From a checkpoint of a small sound classifier.
Data: 184686 training examples, 1.0 epochs.
Rows from block 5 of a small sound classifier, named by matrix and row number. Rows with one number belong to one neuron. Each number is 50 + 10 x the weight over its row's rms, rounded and kept within 0 to 99. All counts start at 0.
After each neuron's rows are labels from the 100 clips, of 14976, where the neuron reaches its highest value: "loudest band" is the band of the loudest frequency at the time of the peak; "strongest on" is what is common among them. Only what is clearly more common there than usual is listed. The data: single notes of musical instruments (NSynth). In brackets: how many of the 100, against the usual share in percent.
# fc1: first MLP up (model.blocks.5.ff1.fc1.weight, 1024x512), inputs 342-511
# fc2: first MLP down (model.blocks.5.ff1.fc2.weight, 512x1024, transposed), outputs 342-511

fc1.505:55 38 63 49 49 47 33 61 48 44 53 46 40 56 48 61 44 63 61 59 49 55 48 47 32 51 33 57 50 50 55 47 71 44 39 54 32 37 43 39 56 48 43 47 41 51 55 60 47 37 36 48 50 51 35 40 43 63 48 39 55 52 56 41 52 44 52 45 58 60 56 64 43 68 42 49 40 34 50 32 56 65 46 43 55 64 47 36 63 62 49 37 38 56 51 54 63 45 36 72 45 59 66 66 45 41 33 40 50 54 17 70 67 72 43 26 49 44 69 52 65 49 48 44 34 67 62 66 40 54 55 45 45 53 46 58 31 65 52 55 55 66 70 47 56 61 39 43 44 27 45 50 65 40 45 46 63 52 46 55 64 38 55 37 64 69 50 60 44 54
fc2.505:40 53 33 45 29 47 53 34 51 44 64 52 47 75 38 42 39 41 52 46 52 41 39 63 31 41 38 29 52 52 56 66 71 30 54 36 58 36 52 40 53 57 51 38 38 53 49 60 61 55 48 43 58 49 54 37 47 49 43 61 57 49 62 63 69 42 35 58 43 74 48 40 44 60 52 42 34 70 34 49 52 72 22 66 46 63 40 53 65 38 49 67 67 67 39 58 30 47 51 43 46 47 45 43 44 77 46 48 53 50 52 49 39 39 65 51 33 41 57 47 46 49 45 46 53 63 52 47 65 55 42 53 61 50 44 55 35 58 44 53 36 43 46 60 60 53 41 49 48 40 54 50 56 50 41 43 63 63 59 33 53 55 60 63 57 55 41 54 55 52
loudest band: 250 to 500 Hz (32 vs 13.7)
strongest on: octave 3 (94 vs 17); pitch class C# (45 vs 8.3); note: C#3 (44 vs 1.4); note: D3 (31 vs 1.3)

fc1.616:33 53 57 47 63 73 47 31 60 43 60 59 56 23 41 40 69 42 48 46 61 63 47 61 44 42 52 40 55 51 61 53 49 67 59 59 54 68 46 42 57 49 62 41 40 61 66 56 43 30 60 52 70 55 47 45 50 50 48 56 57 61 42 47 29 54 50 53 36 44 47 70 69 64 30 45 39 57 37 55 48 69 50 53 62 39 49 40 61 61 40 58 49 51 43 48 37 43 58 55 38 56 57 65 48 39 63 31 59 41 52 44 58 47 42 47 63 66 46 64 47 58 55 26 64 48 73 45 57 24 64 61 44 55 40 34 62 45 41 47 42 45 58 42 63 47 35 41 42 45 48 44 30 50 54 54 31 40 49 59 47 53 53 44 39 57 46 60 51 43
fc2.616:54 39 51 50 58 65 63 64 50 52 45 40 48 40 31 51 45 45 45 50 58 68 48 34 53 33 53 54 57 49 36 38 55 66 62 58 53 50 47 56 55 47 48 44 63 52 67 56 51 44 69 30 59 66 47 47 37 80 39 54 31 46 49 43 56 35 37 49 41 41 36 54 43 62 51 37 45 55 52 41 43 49 62 44 48 51 51 57 53 52 56 65 68 51 44 24 62 33 61 47 33 65 60 76 50 63 42 62 64 28 48 35 69 51 54 53 53 66 38 52 45 56 58 32 48 70 61 47 45 49 47 55 54 63 59 55 67 61 51 30 61 62 55 54 50 49 69 45 44 36 56 56 43 54 55 56 39 56 39 52 50 51 61 61 57 63 58 44 36 58
loudest band: 500 to 1000 Hz (85 vs 11.3)
strongest on: octave 5 (100 vs 16.2); pitch class D (78 vs 8.4); note: D5 (78 vs 1.4)

fc1.274:42 51 51 54 53 41 49 40 58 38 64 39 54 54 58 43 44 35 39 56 60 56 46 56 65 52 51 48 60 58 52 42 51 58 51 55 42 45 51 44 51 33 59 37 36 42 45 49 50 60 71 61 62 60 54 66 54 62 53 51 45 43 42 44 35 57 47 58 45 47 30 45 42 54 42 67 46 54 46 47 71 64 39 48 50 47 37 49 54 60 49 44 47 56 46 68 37 61 56 53 57 58 56 37 70 57 48 62 44 62 57 52 71 53 47 45 42 53 48 49 35 48 53 60 53 54 62 40 60 60 43 44 63 46 56 50 62 51 72 44 37 29 41 59 54 49 47 39 50 41 68 58 49 57 33 68 50 47 72 64 36 47 34 35 34 53 55 59 47 55
fc2.274:65 46 52 42 39 74 28 52 49 39 39 38 63 33 43 63 44 60 47 31 55 47 30 52 46 46 51 53 60 44 57 63 50 63 59 49 55 57 54 43 30 32 41 57 36 33 34 39 44 53 49 39 59 49 42 61 73 45 69 44 39 41 34 55 31 45 45 65 73 37 32 39 59 60 58 52 51 62 51 38 54 58 47 42 65 64 64 50 65 55 40 65 47 51 47 47 42 65 56 54 74 61 35 42 51 39 53 39 40 29 48 36 67 46 74 33 56 40 54 48 34 42 54 54 63 57 54 60 41 37 65 55 48 41 46 65 40 55 48 54 42 46 42 48 50 57 69 58 39 54 32 43 40 37 54 59 57 62 60 64 75 51 49 55 35 40 67 53 62 43
loudest band: 2000 to 4000 Hz (33 vs 8.3)
strongest on: mallet (53 vs 10.8); octave 7 (40 vs 7.9); pitch class C# (28 vs 8.3)

fc1.689:59 35 73 45 37 60 58 34 57 32 65 52 55 39 48 69 33 50 35 66 35 47 30 55 54 71 58 62 57 46 49 43 48 56 61 44 39 37 53 35 45 54 48 60 50 42 49 62 46 48 60 53 47 41 48 58 46 49 52 49 48 61 49 68 48 46 40 55 56 56 48 39 61 61 58 35 60 53 43 53 41 57 58 48 42 52 65 53 36 64 55 53 45 37 60 58 70 50 54 69 47 47 52 64 54 56 55 54 41 57 65 55 64 63 42 24 49 67 50 57 49 54 45 51 55 43 51 56 40 37 49 33 56 54 56 47 56 36 47 50 80 51 37 48 71 59 59 39 56 44 50 42 44 53 44 46 51 56 49 56 41 57 51 49 46 53 37 44 45 33
fc2.689:57 61 43 59 48 63 53 60 59 42 41 39 55 57 50 45 64 47 40 38 47 57 56 32 54 55 35 44 61 63 55 50 42 64 37 41 61 56 44 37 50 48 48 44 52 44 49 69 67 52 44 46 59 52 35 54 30 44 42 64 62 63 40 36 43 43 41 62 62 43 60 54 52 39 56 60 42 34 33 51 61 47 50 54 45 41 59 51 82 51 70 50 43 52 41 49 34 37 37 43 47 45 43 43 42 37 29 37 59 58 43 52 49 50 52 61 46 52 54 42 45 44 44 42 44 61 58 52 50 58 46 69 43 51 62 42 42 48 57 38 57 44 43 42 49 59 64 69 54 50 50 54 57 65 40 61 53 72 82 48 40 61 48 52 44 44 53 49 44 54
loudest band: 4000 to 8000 Hz (34 vs 2.4)
strongest on: pitch class B (99 vs 8.6); octave 6 (52 vs 11.7); note: B6 (52 vs 0.8); octave 7 (43 vs 7.9)

fc1.551:47 42 40 51 53 26 43 54 51 33 43 58 43 63 53 46 56 47 51 59 55 60 52 57 48 45 69 56 62 30 46 67 29 45 31 51 35 45 42 60 54 52 53 42 58 48 52 59 63 63 39 55 58 50 55 64 45 35 72 45 54 55 26 49 47 41 52 47 53 44 44 60 63 42 54 64 51 50 35 30 42 59 64 34 51 56 61 35 66 45 47 58 67 45 47 57 36 67 55 48 48 44 41 45 51 50 46 53 38 54 43 72 51 62 55 41 49 39 45 49 38 41 47 37 52 71 43 51 48 51 41 47 52 57 51 50 47 55 24 30 45 63 57 38 43 54 56 39 51 73 38 32 47 45 52 31 42 47 35 41 59 42 56 60 44 41 63 67 34 32
fc2.551:39 38 41 44 45 59 39 41 59 50 58 64 52 48 50 65 63 52 60 57 56 58 50 50 58 46 42 45 50 40 31 48 46 42 35 49 39 34 45 51 58 39 36 38 54 64 37 39 41 33 53 51 57 56 51 51 35 52 33 36 53 60 56 32 43 46 53 39 46 51 52 38 81 39 68 47 46 37 36 45 62 61 46 59 45 27 42 52 56 58 36 52 44 39 29 41 51 66 64 31 39 46 69 30 57 47 58 32 67 45 43 38 50 51 47 53 51 29 52 33 48 52 55 54 55 41 40 58 48 48 61 63 53 42 59 50 58 46 55 47 62 60 41 46 52 52 48 44 58 47 54 25 54 53 55 39 52 56 36 33 68 58 41 58 55 50 44 46 35 68
loudest band: 500 to 1000 Hz (75 vs 11.3)
strongest on: octave 5 (87 vs 16.2); pitch class G# (85 vs 8.2); note: G#5 (80 vs 1.5)

fc1.381:52 52 48 41 60 32 67 52 50 44 46 55 43 64 43 55 63 46 75 38 48 43 43 50 48 59 41 41 40 34 41 43 33 66 62 39 45 45 32 54 57 46 46 46 60 46 36 39 50 51 51 60 46 51 72 44 71 79 68 52 33 55 56 53 46 53 47 41 59 61 64 38 47 35 67 51 71 46 62 31 64 59 58 61 63 52 61 38 55 50 69 41 48 54 45 44 44 58 36 47 37 60 52 44 59 40 28 42 57 39 69 46 59 42 50 50 42 28 81 40 42 46 48 54 52 74 47 59 52 51 53 45 56 38 49 50 54 35 38 61 37 42 43 62 56 46 48 41 52 56 56 39 64 40 62 30 55 34 41 63 59 44 48 51 31 58 48 54 38 60
fc2.381:55 39 29 68 46 52 68 49 49 49 65 50 38 52 24 45 47 46 56 37 50 28 56 40 68 44 44 29 48 29 38 64 50 46 52 39 67 56 38 48 44 52 43 43 63 48 61 65 57 54 69 42 38 36 49 47 44 46 58 66 64 75 63 33 40 45 58 44 43 63 63 54 52 47 40 47 61 64 41 51 64 49 47 61 35 75 64 40 49 60 55 53 66 58 46 41 56 59 36 36 41 40 43 55 61 58 49 36 35 48 45 40 38 54 50 50 41 52 38 47 48 43 51 69 49 59 55 72 53 51 54 52 45 54 56 41 44 55 49 63 48 54 41 53 46 75 34 51 56 47 54 59 45 53 54 48 63 15 51 48 51 41 45 44 33 50 57 65 55 62
loudest band: 2000 to 4000 Hz (44 vs 8.3)
strongest on: pitch class D (74 vs 8.4); organ (55 vs 11.8); octave 7 (44 vs 7.9); note: D7 (33 vs 0.7)

fc1.195:65 43 50 36 56 44 50 53 60 32 30 58 53 44 51 45 37 54 52 51 51 50 52 66 43 44 52 41 45 43 38 48 41 69 43 50 35 49 77 57 74 65 46 51 37 35 36 42 42 60 47 51 41 59 54 40 47 53 47 60 67 57 52 52 42 42 47 41 41 51 53 67 55 49 65 53 39 48 66 73 50 56 67 36 51 48 57 45 56 57 37 54 67 45 40 60 39 48 44 34 37 55 52 37 46 57 66 62 57 49 40 25 39 35 60 66 50 51 56 59 50 45 45 47 49 67 51 56 49 29 68 57 49 69 40 55 40 47 37 53 55 46 53 49 41 44 45 42 38 23 55 46 39 39 47 65 42 50 29 41 59 46 52 43 55 37 67 51 60 41
fc2.195:37 39 67 63 56 35 45 59 55 66 57 58 72 58 47 52 69 37 38 50 60 39 58 49 40 62 40 48 37 46 46 47 53 57 44 68 75 56 54 58 44 51 59 33 76 39 49 45 49 41 49 57 36 43 47 51 73 45 37 49 62 56 47 73 54 55 57 50 40 57 44 48 66 32 45 40 60 45 49 56 71 54 56 67 60 54 43 59 59 47 54 55 49 52 67 51 53 37 48 58 57 50 51 53 48 43 41 47 69 62 55 45 50 63 42 55 63 52 65 67 38 44 38 50 33 51 49 51 30 52 58 41 44 72 57 45 56 52 63 43 38 47 67 27 71 37 47 50 56 59 44 49 49 58 44 47 45 49 45 73 48 50 69 49 70 50 53 52 32 48
loudest band: 500 to 1000 Hz (51 vs 11.3)
strongest on: octave 5 (74 vs 16.2); pitch class D# (70 vs 8.3); note: D#5 (66 vs 1.5); instrument family: organ (46 vs 11.8)

fc1.178:57 36 51 66 43 50 60 58 56 35 50 50 62 34 56 57 52 43 38 48 52 49 55 39 59 61 34 39 41 56 70 75 70 35 47 52 44 65 58 50 37 50 41 43 47 51 58 64 56 24 40 42 47 46 50 33 57 63 35 44 39 54 55 56 48 43 58 50 47 58 35 42 56 38 70 55 52 37 60 49 51 49 67 45 37 44 20 44 48 46 47 57 36 67 59 46 46 45 44 45 33 62 42 44 46 43 46 41 51 51 58 44 54 58 55 60 53 61 52 52 53 64 49 44 44 32 42 63 55 49 51 51 61 47 48 39 39 56 59 54 66 43 49 67 56 48 49 31 41 45 56 32 55 43 59 58 41 56 48 60 45 47 56 54 54 51 48 51 47 52
fc2.178:43 61 45 50 42 51 46 58 39 60 58 53 43 42 59 44 47 35 39 44 42 42 63 30 49 49 47 44 53 49 34 45 52 43 50 52 47 54 32 33 54 42 50 45 61 60 66 40 57 50 36 38 37 45 53 35 43 40 52 44 46 44 56 48 28 42 42 49 58 34 36 53 61 37 46 61 44 44 39 62 44 44 36 42 55 31 51 55 50 51 58 53 39 54 39 53 46 38 38 69 65 59 70 53 37 53 41 48 59 37 56 37 58 48 67 42 61 44 67 64 48 32 56 38 44 63 49 55 34 69 34 46 51 52 55 53 62 48 70 49 46 54 54 42 56 47 51 57 51 51 56 42 45 54 45 41 55 54 51 58 45 44 62 53 56 41 48 56 25 48
loudest band: 4000 to 8000 Hz (25 vs 2.4)
strongest on: pitch class C (48 vs 9.1); pitch class F (37 vs 8.1); note: F3 (36 vs 1.4); note: C7 (27 vs 1)

fc1.439:54 57 66 40 62 61 49 54 50 40 65 51 50 54 54 46 66 50 39 46 54 53 55 54 46 49 55 54 42 55 51 43 68 61 50 31 42 34 44 59 51 64 41 45 66 56 63 66 47 50 45 46 52 44 39 59 42 38 44 50 65 59 60 52 52 36 62 43 49 47 38 42 44 55 57 36 32 47 62 60 55 44 42 44 38 57 35 40 70 64 62 43 54 38 43 51 37 57 40 54 43 41 42 61 54 54 60 60 43 50 39 45 50 55 52 51 38 61 62 63 62 42 63 38 42 48 60 57 45 32 37 56 41 47 44 49 41 49 56 35 45 54 58 38 41 35 58 42 49 54 41 58 20 42 63 47 47 41 43 32 44 61 61 56 63 58 38 38 50 40
fc2.439:60 62 54 44 75 55 39 45 48 37 53 33 43 61 33 63 55 44 44 43 49 58 53 53 52 64 49 57 60 20 53 43 55 59 58 41 44 47 42 53 66 54 35 55 55 53 37 53 64 47 52 49 38 62 56 36 52 37 42 57 72 57 55 54 57 63 35 55 47 43 47 42 47 60 35 38 60 52 58 56 53 47 44 51 60 48 58 22 32 58 53 51 57 37 32 52 46 52 34 53 49 53 46 48 33 45 63 48 41 71 36 54 60 31 52 60 50 60 79 47 42 66 53 44 40 59 55 37 46 54 51 65 33 45 37 45 58 43 49 43 35 49 60 42 40 49 73 45 45 38 55 69 47 59 50 67 52 49 59 40 32 45 37 46 36 59 45 61 40 34
loudest band: 500 to 1000 Hz (31 vs 11.3)
strongest on: acoustic (99 vs 32.5); pitch class C# (59 vs 8.3); note: C#5 (52 vs 1.4)

fc1.193:48 54 55 31 56 41 57 47 63 50 59 37 41 43 40 53 36 57 55 49 42 41 55 50 46 60 40 50 41 52 44 45 41 60 51 63 49 49 48 33 51 43 39 38 62 44 33 54 43 61 65 40 40 48 63 44 59 33 48 49 64 41 59 45 64 70 41 38 52 42 42 60 47 55 45 47 39 61 60 59 55 50 47 65 44 43 56 43 46 47 47 65 47 48 32 44 40 66 57 54 59 59 51 46 55 63 59 63 49 57 46 37 52 54 50 61 30 57 49 60 51 65 61 54 46 60 41 59 44 63 31 48 48 65 55 79 51 53 55 77 44 38 82 33 48 73 34 64 50 52 42 58 60 22 54 44 60 50 49 50 46 51 34 49 57 52 42 49 51 48
fc2.193:50 62 50 44 56 58 55 57 45 35 74 39 58 37 52 41 69 26 49 57 56 39 55 59 39 43 60 44 44 58 40 39 47 46 40 66 57 57 65 41 51 57 36 53 47 43 49 63 58 55 44 65 44 46 40 80 49 52 57 57 39 49 45 47 49 56 62 47 68 40 35 29 56 55 37 42 47 46 77 50 58 52 61 51 64 37 63 48 37 61 41 44 41 45 60 40 55 52 61 55 52 49 41 47 38 44 58 47 49 53 63 63 58 52 36 59 41 24 60 62 70 46 53 47 46 45 54 33 39 30 40 39 45 63 57 58 32 56 57 57 51 31 47 59 58 54 49 56 45 45 50 57 35 39 52 53 43 54 76 47 42 58 49 52 26 40 55 50 37 46
loudest band: 2000 to 4000 Hz (28 vs 8.3)
strongest on: octave 7 (53 vs 7.9); pitch class C (48 vs 9.1); note: C7 (38 vs 1)

fc1.627:45 44 46 51 41 61 53 50 43 46 49 61 43 54 43 49 50 63 68 46 50 50 48 53 48 35 51 26 91 54 55 62 66 31 54 39 38 62 30 59 49 46 73 68 58 57 44 40 50 67 52 20 49 37 48 44 58 39 31 50 58 46 57 45 58 51 47 37 46 52 44 55 57 58 57 30 58 42 70 58 43 51 56 45 50 53 47 50 43 48 59 37 63 56 46 53 24 51 52 52 69 42 65 39 41 58 57 74 52 63 32 49 61 35 60 49 38 37 62 53 41 58 47 57 34 54 50 37 48 59 56 60 71 53 55 45 46 61 34 26 58 61 72 51 39 65 37 63 35 56 53 44 38 52 52 65 50 47 28 52 45 38 46 59 40 39 52 34 43 60
fc2.627:33 55 44 36 36 53 33 46 51 47 55 56 56 44 51 54 60 39 40 54 40 51 57 55 42 72 67 59 60 62 44 61 51 35 47 39 55 65 50 52 58 27 37 36 47 64 66 31 57 47 32 36 61 59 54 49 54 47 38 55 44 37 60 50 57 65 39 50 58 45 50 46 47 42 53 51 47 64 63 41 46 58 37 40 45 39 60 37 62 37 46 61 56 52 24 55 44 59 39 52 65 34 63 47 49 48 56 34 68 66 62 58 49 32 32 51 41 39 69 67 58 60 45 37 55 45 47 42 49 35 51 49 40 51 54 51 42 44 44 55 62 55 67 42 54 58 51 43 58 72 55 48 53 50 32 55 49 47 54 55 23 59 50 57 43 45 44 37 52 66
loudest band: 2000 to 4000 Hz (38 vs 8.3)
strongest on: pitch class C (63 vs 9.1); note: C4 (45 vs 1.4); pitch class G (35 vs 7.8); note: G7 (32 vs 0.7)

fc1.717:60 47 47 38 62 54 68 71 47 47 52 49 57 54 49 46 59 47 56 50 25 57 56 44 45 49 49 51 49 43 62 50 52 45 51 47 49 39 68 52 35 56 53 27 46 19 40 37 55 45 54 52 64 51 34 60 64 47 30 63 53 55 35 42 62 53 43 46 53 46 58 54 41 56 48 66 43 45 38 26 41 46 28 48 42 40 58 43 50 47 42 52 71 52 50 47 47 31 50 44 40 62 71 54 44 37 62 65 47 37 40 64 30 45 44 57 52 38 44 61 37 37 56 63 62 41 40 45 51 53 62 52 46 48 48 41 37 37 28 48 53 42 56 65 45 56 60 53 35 31 51 66 46 47 56 39 41 39 51 53 29 43 69 45 66 41 63 67 49 57
fc2.717:42 33 56 57 50 48 39 66 65 57 58 38 56 50 59 52 46 44 57 55 32 29 54 46 50 47 68 30 32 42 58 62 67 59 54 47 55 33 54 57 45 48 39 52 42 58 29 50 43 45 38 60 45 33 49 42 71 42 43 38 37 32 52 44 40 45 51 42 30 58 23 37 56 60 57 75 49 40 56 49 55 63 64 53 37 68 49 68 46 54 56 64 67 44 64 67 52 42 58 46 49 70 47 58 42 33 38 73 45 18 43 51 47 42 53 55 47 38 30 50 42 47 32 55 49 49 36 44 65 36 60 53 32 51 49 54 54 40 44 40 46 40 40 70 54 58 49 32 55 38 56 39 57 62 49 40 65 47 39 50 80 42 44 56 67 54 39 49 52 61
loudest band: 250 to 500 Hz (50 vs 13.7)
strongest on: pitch class G (97 vs 7.8); octave 4 (90 vs 17.2); note: G4 (90 vs 1.4)

fc1.226:59 53 57 64 62 50 51 44 53 62 41 55 41 44 52 56 45 40 56 64 44 48 59 38 54 44 55 52 39 52 43 50 54 39 56 43 35 57 31 52 46 65 54 64 35 56 45 46 36 43 62 47 57 60 33 53 39 65 43 23 47 58 41 42 70 59 50 73 45 52 41 44 52 59 58 46 62 51 36 48 44 50 49 36 32 47 53 45 33 50 52 60 54 55 44 52 37 51 46 32 38 52 48 52 38 38 50 54 50 46 39 35 53 47 57 42 49 32 53 53 54 46 55 49 66 17 32 42 45 40 42 58 60 49 58 48 54 45 33 49 57 32 41 46 55 82 35 53 50 40 45 60 43 60 63 38 41 44 58 60 54 15 30 47 61 40 41 47 37 41
fc2.226:60 36 49 68 37 46 53 41 59 53 42 54 44 56 55 59 71 63 58 46 35 69 63 57 42 51 49 50 47 56 53 63 55 61 43 49 50 35 56 47 46 56 44 43 46 26 53 42 56 54 67 52 64 36 32 37 52 47 57 60 56 45 48 65 52 54 60 46 47 50 46 49 49 35 52 44 59 46 60 57 46 57 51 47 29 52 47 44 43 34 70 56 48 57 56 40 47 51 50 50 30 60 66 62 46 49 52 54 68 59 73 40 50 36 39 63 47 54 51 48 45 60 54 36 57 57 47 49 47 42 30 50 45 63 43 52 55 50 43 27 43 46 67 45 49 51 48 49 45 56 41 43 50 51 40 58 58 51 56 46 44 42 65 43 58 60 56 53 65 52
loudest band: 250 to 500 Hz (35 vs 13.7)
strongest on: octave 4 (75 vs 17.2); pitch class A (44 vs 8.7); note: A4 (42 vs 1.4); pitch class: G# (37 vs 8.2)

fc1.682:40 49 56 55 41 36 50 62 45 46 48 57 41 56 35 55 37 65 48 42 37 49 45 47 57 32 50 39 48 60 59 42 50 55 32 37 47 51 59 43 43 54 53 43 41 44 55 43 50 43 49 49 54 60 49 60 69 45 51 42 56 54 55 57 36 32 42 24 47 49 43 56 44 55 43 48 54 62 35 39 57 51 51 61 26 68 43 57 42 61 51 65 56 40 45 48 47 44 43 56 47 57 46 59 47 60 47 58 48 45 38 56 57 54 48 42 51 39 57 48 48 51 28 53 49 62 39 55 71 41 58 79 58 30 50 46 35 39 50 49 51 44 58 54 53 50 43 43 53 62 51 38 64 35 51 63 42 46 62 46 56 43 42 49 40 55 40 64 50 60
fc2.682:52 50 49 52 41 63 36 46 55 42 49 48 44 73 33 45 45 43 45 52 41 38 59 58 57 47 38 39 67 66 69 49 42 57 50 53 39 60 41 56 34 45 56 55 49 55 58 50 57 54 37 54 27 44 48 39 58 60 41 58 63 57 48 49 50 48 62 43 32 54 35 65 39 57 43 68 41 33 56 49 67 44 42 36 55 50 52 64 49 55 50 48 44 62 49 52 46 52 53 62 43 38 51 49 61 39 32 61 39 51 56 60 57 39 59 38 47 51 49 61 58 65 39 54 61 37 33 45 56 34 67 57 55 56 57 26 51 55 51 36 32 40 75 42 56 47 36 56 49 37 36 47 49 47 51 55 46 38 43 45 39 25 48 38 63 61 73 48 54 48
loudest band: 1000 to 2000 Hz (61 vs 12)
strongest on: pitch class C# (83 vs 8.3); octave 6 (79 vs 11.7); note: C#6 (77 vs 1.1); instrument family: keyboard (39 vs 15.5)

fc1.36:32 47 37 65 46 48 63 59 56 38 51 56 43 61 40 45 41 46 54 52 49 51 76 46 69 53 62 41 26 28 61 42 55 46 65 49 47 40 48 31 61 49 41 44 42 48 34 64 40 48 51 38 41 55 29 32 50 48 42 52 62 70 54 61 49 50 50 47 57 59 61 35 38 49 35 27 40 48 42 58 51 48 55 45 36 61 57 27 31 50 45 58 47 70 61 58 45 37 46 51 37 57 62 32 43 61 23 54 49 52 49 43 47 45 56 59 52 31 55 45 37 44 46 36 37 53 47 29 66 57 54 50 41 62 43 54 34 46 38 66 58 65 56 62 51 63 57 52 51 42 52 33 51 42 58 37 42 52 54 32 52 51 52 65 32 49 51 57 64 57
fc2.36:50 43 69 48 42 70 51 69 53 59 39 53 39 46 55 40 32 53 48 56 48 38 42 59 64 42 48 48 56 58 39 44 34 60 47 46 39 34 36 52 46 57 49 43 67 61 51 53 51 37 66 37 65 40 31 39 52 42 40 57 64 55 39 49 43 54 49 50 45 50 58 45 37 56 53 36 59 51 48 48 47 55 41 66 51 79 48 50 46 47 41 54 52 45 62 48 66 31 47 56 49 36 43 48 54 48 44 68 52 49 58 49 38 40 50 44 60 48 68 29 62 45 34 53 45 59 58 64 53 46 46 40 28 57 44 30 37 56 49 44 46 53 50 43 50 67 46 55 51 45 61 58 37 49 52 54 56 36 64 66 59 47 62 56 70 47 68 55 50 59
loudest band: 1000 to 2000 Hz (45 vs 12)
strongest on: pitch class F# (55 vs 7.7); octave 6 (54 vs 11.7); note: F#6 (54 vs 0.9); pitch class: C (27 vs 9.1)

fc1.497:36 42 51 41 56 36 55 57 43 49 66 66 56 39 44 43 48 65 34 70 62 53 41 41 37 53 59 69 56 46 54 45 50 64 44 37 32 51 48 46 56 48 41 58 54 65 48 48 50 62 56 47 43 47 36 65 57 48 42 56 45 58 44 48 53 51 51 56 63 49 52 69 57 59 53 60 42 60 44 40 56 45 46 56 52 24 38 59 44 56 44 51 35 50 71 52 32 53 38 51 39 49 50 69 45 59 42 52 30 61 47 56 59 57 57 66 52 48 55 54 62 42 59 42 45 58 43 55 50 46 65 37 61 39 60 47 66 55 58 70 29 55 63 54 38 49 58 51 44 46 45 51 50 40 41 41 67 47 46 50 55 41 39 40 71 50 49 50 36 33
fc2.497:55 57 40 52 40 46 47 45 32 28 41 61 73 52 39 41 42 48 56 53 56 61 62 27 56 60 38 56 58 57 69 50 41 45 58 30 54 22 40 55 52 62 62 52 41 63 44 53 48 50 55 34 49 65 49 63 63 60 49 53 47 57 40 61 49 64 54 53 68 32 38 30 63 59 52 53 48 50 42 35 65 64 41 67 56 38 47 49 65 53 53 45 54 59 57 48 57 42 42 67 43 27 51 30 54 51 48 36 53 44 28 24 39 59 40 47 41 46 43 45 42 56 59 38 51 61 66 54 49 64 53 54 48 36 54 46 62 36 57 26 39 51 76 53 53 61 54 34 54 44 42 31 30 57 48 40 52 55 57 44 51 55 55 61 65 64 43 45 70 56
loudest band: 2000 to 4000 Hz (48 vs 8.3)
strongest on: octave 7 (72 vs 7.9); pitch class F# (57 vs 7.7); note: F#7 (53 vs 0.6)

fc1.521:61 42 52 60 42 66 56 54 37 42 41 54 45 45 41 58 45 70 47 53 45 60 42 51 67 60 56 66 47 42 64 62 53 56 71 53 57 52 42 31 51 64 56 51 39 54 59 39 45 37 62 33 40 50 60 50 51 41 49 56 59 61 50 43 44 64 42 54 46 69 64 59 54 52 58 45 50 58 31 44 66 49 41 65 53 60 41 55 42 35 68 65 51 46 56 63 61 44 33 62 35 44 71 53 49 39 38 28 54 59 33 42 37 61 49 55 47 49 34 29 46 42 54 56 26 49 45 53 54 43 58 43 45 60 48 59 49 55 36 55 44 59 30 56 40 39 34 48 31 49 52 41 23 51 56 50 42 40 46 53 25 67 66 64 52 59 58 56 60 49
fc2.521:53 43 62 55 36 39 44 62 46 54 48 47 51 55 41 54 54 30 69 41 56 45 59 46 39 30 34 52 62 60 52 48 54 64 45 65 56 41 61 43 29 37 61 62 77 39 44 28 59 48 29 51 49 45 49 42 43 54 74 60 50 39 47 43 46 49 53 68 28 52 33 54 61 63 38 46 52 61 71 54 55 44 46 57 40 44 51 48 55 53 66 30 51 77 61 28 53 37 48 57 38 41 47 58 49 54 64 43 36 41 52 58 45 52 38 41 57 55 76 63 47 48 48 47 74 42 66 65 48 42 68 59 39 54 43 46 58 57 60 58 41 38 52 56 37 46 46 58 43 38 56 54 39 50 32 51 74 48 42 41 48 41 55 32 76 44 40 59 54 48
loudest band: 1000 to 2000 Hz (34 vs 12)
strongest on: electronic (96 vs 36.4); organ (94 vs 11.8); octave 5 (45 vs 16.2); pitch class: D (33 vs 8.4)

fc1.129:46 33 64 51 43 53 47 52 54 53 41 36 52 54 52 76 39 55 43 44 55 66 52 51 24 44 40 53 57 57 42 54 52 47 43 56 58 48 62 50 56 46 33 47 61 57 57 62 37 55 58 46 42 36 49 52 55 47 51 67 65 54 45 54 66 37 60 43 45 55 42 62 37 63 56 51 55 41 64 44 44 52 78 52 59 43 47 50 41 41 47 45 29 48 33 54 41 40 58 55 48 46 54 33 61 43 48 47 61 39 60 42 47 52 57 53 61 65 59 65 51 54 29 38 29 60 72 64 60 60 39 62 46 56 48 68 43 53 54 40 62 63 55 55 57 63 41 46 54 42 47 45 53 48 49 64 59 55 54 54 46 62 59 42 53 46 47 50 47 34
fc2.129:38 63 50 48 46 55 47 62 61 41 52 64 49 72 66 51 43 67 52 37 48 35 65 44 41 46 28 37 61 64 50 54 48 52 60 58 51 47 53 55 41 40 30 26 68 46 69 51 49 60 50 48 32 57 42 65 56 45 45 47 41 43 52 42 41 51 67 47 50 43 39 57 57 32 54 60 44 52 60 50 55 65 42 52 30 55 52 61 35 39 36 35 44 41 62 57 39 46 27 44 30 50 73 59 47 55 58 40 58 54 61 48 62 44 41 53 49 61 57 66 57 53 38 54 44 47 55 57 67 65 40 47 50 44 46 56 59 44 53 68 52 50 43 52 56 48 58 47 46 37 57 66 43 43 47 47 38 42 44 65 42 49 52 33 54 55 43 71 47 44
loudest band: 1000 to 2000 Hz (32 vs 12)
strongest on: pitch class A# (53 vs 8.7); octave 4 (50 vs 17.2); octave 5 (42 vs 16.2); note: A#5 (25 vs 1.3)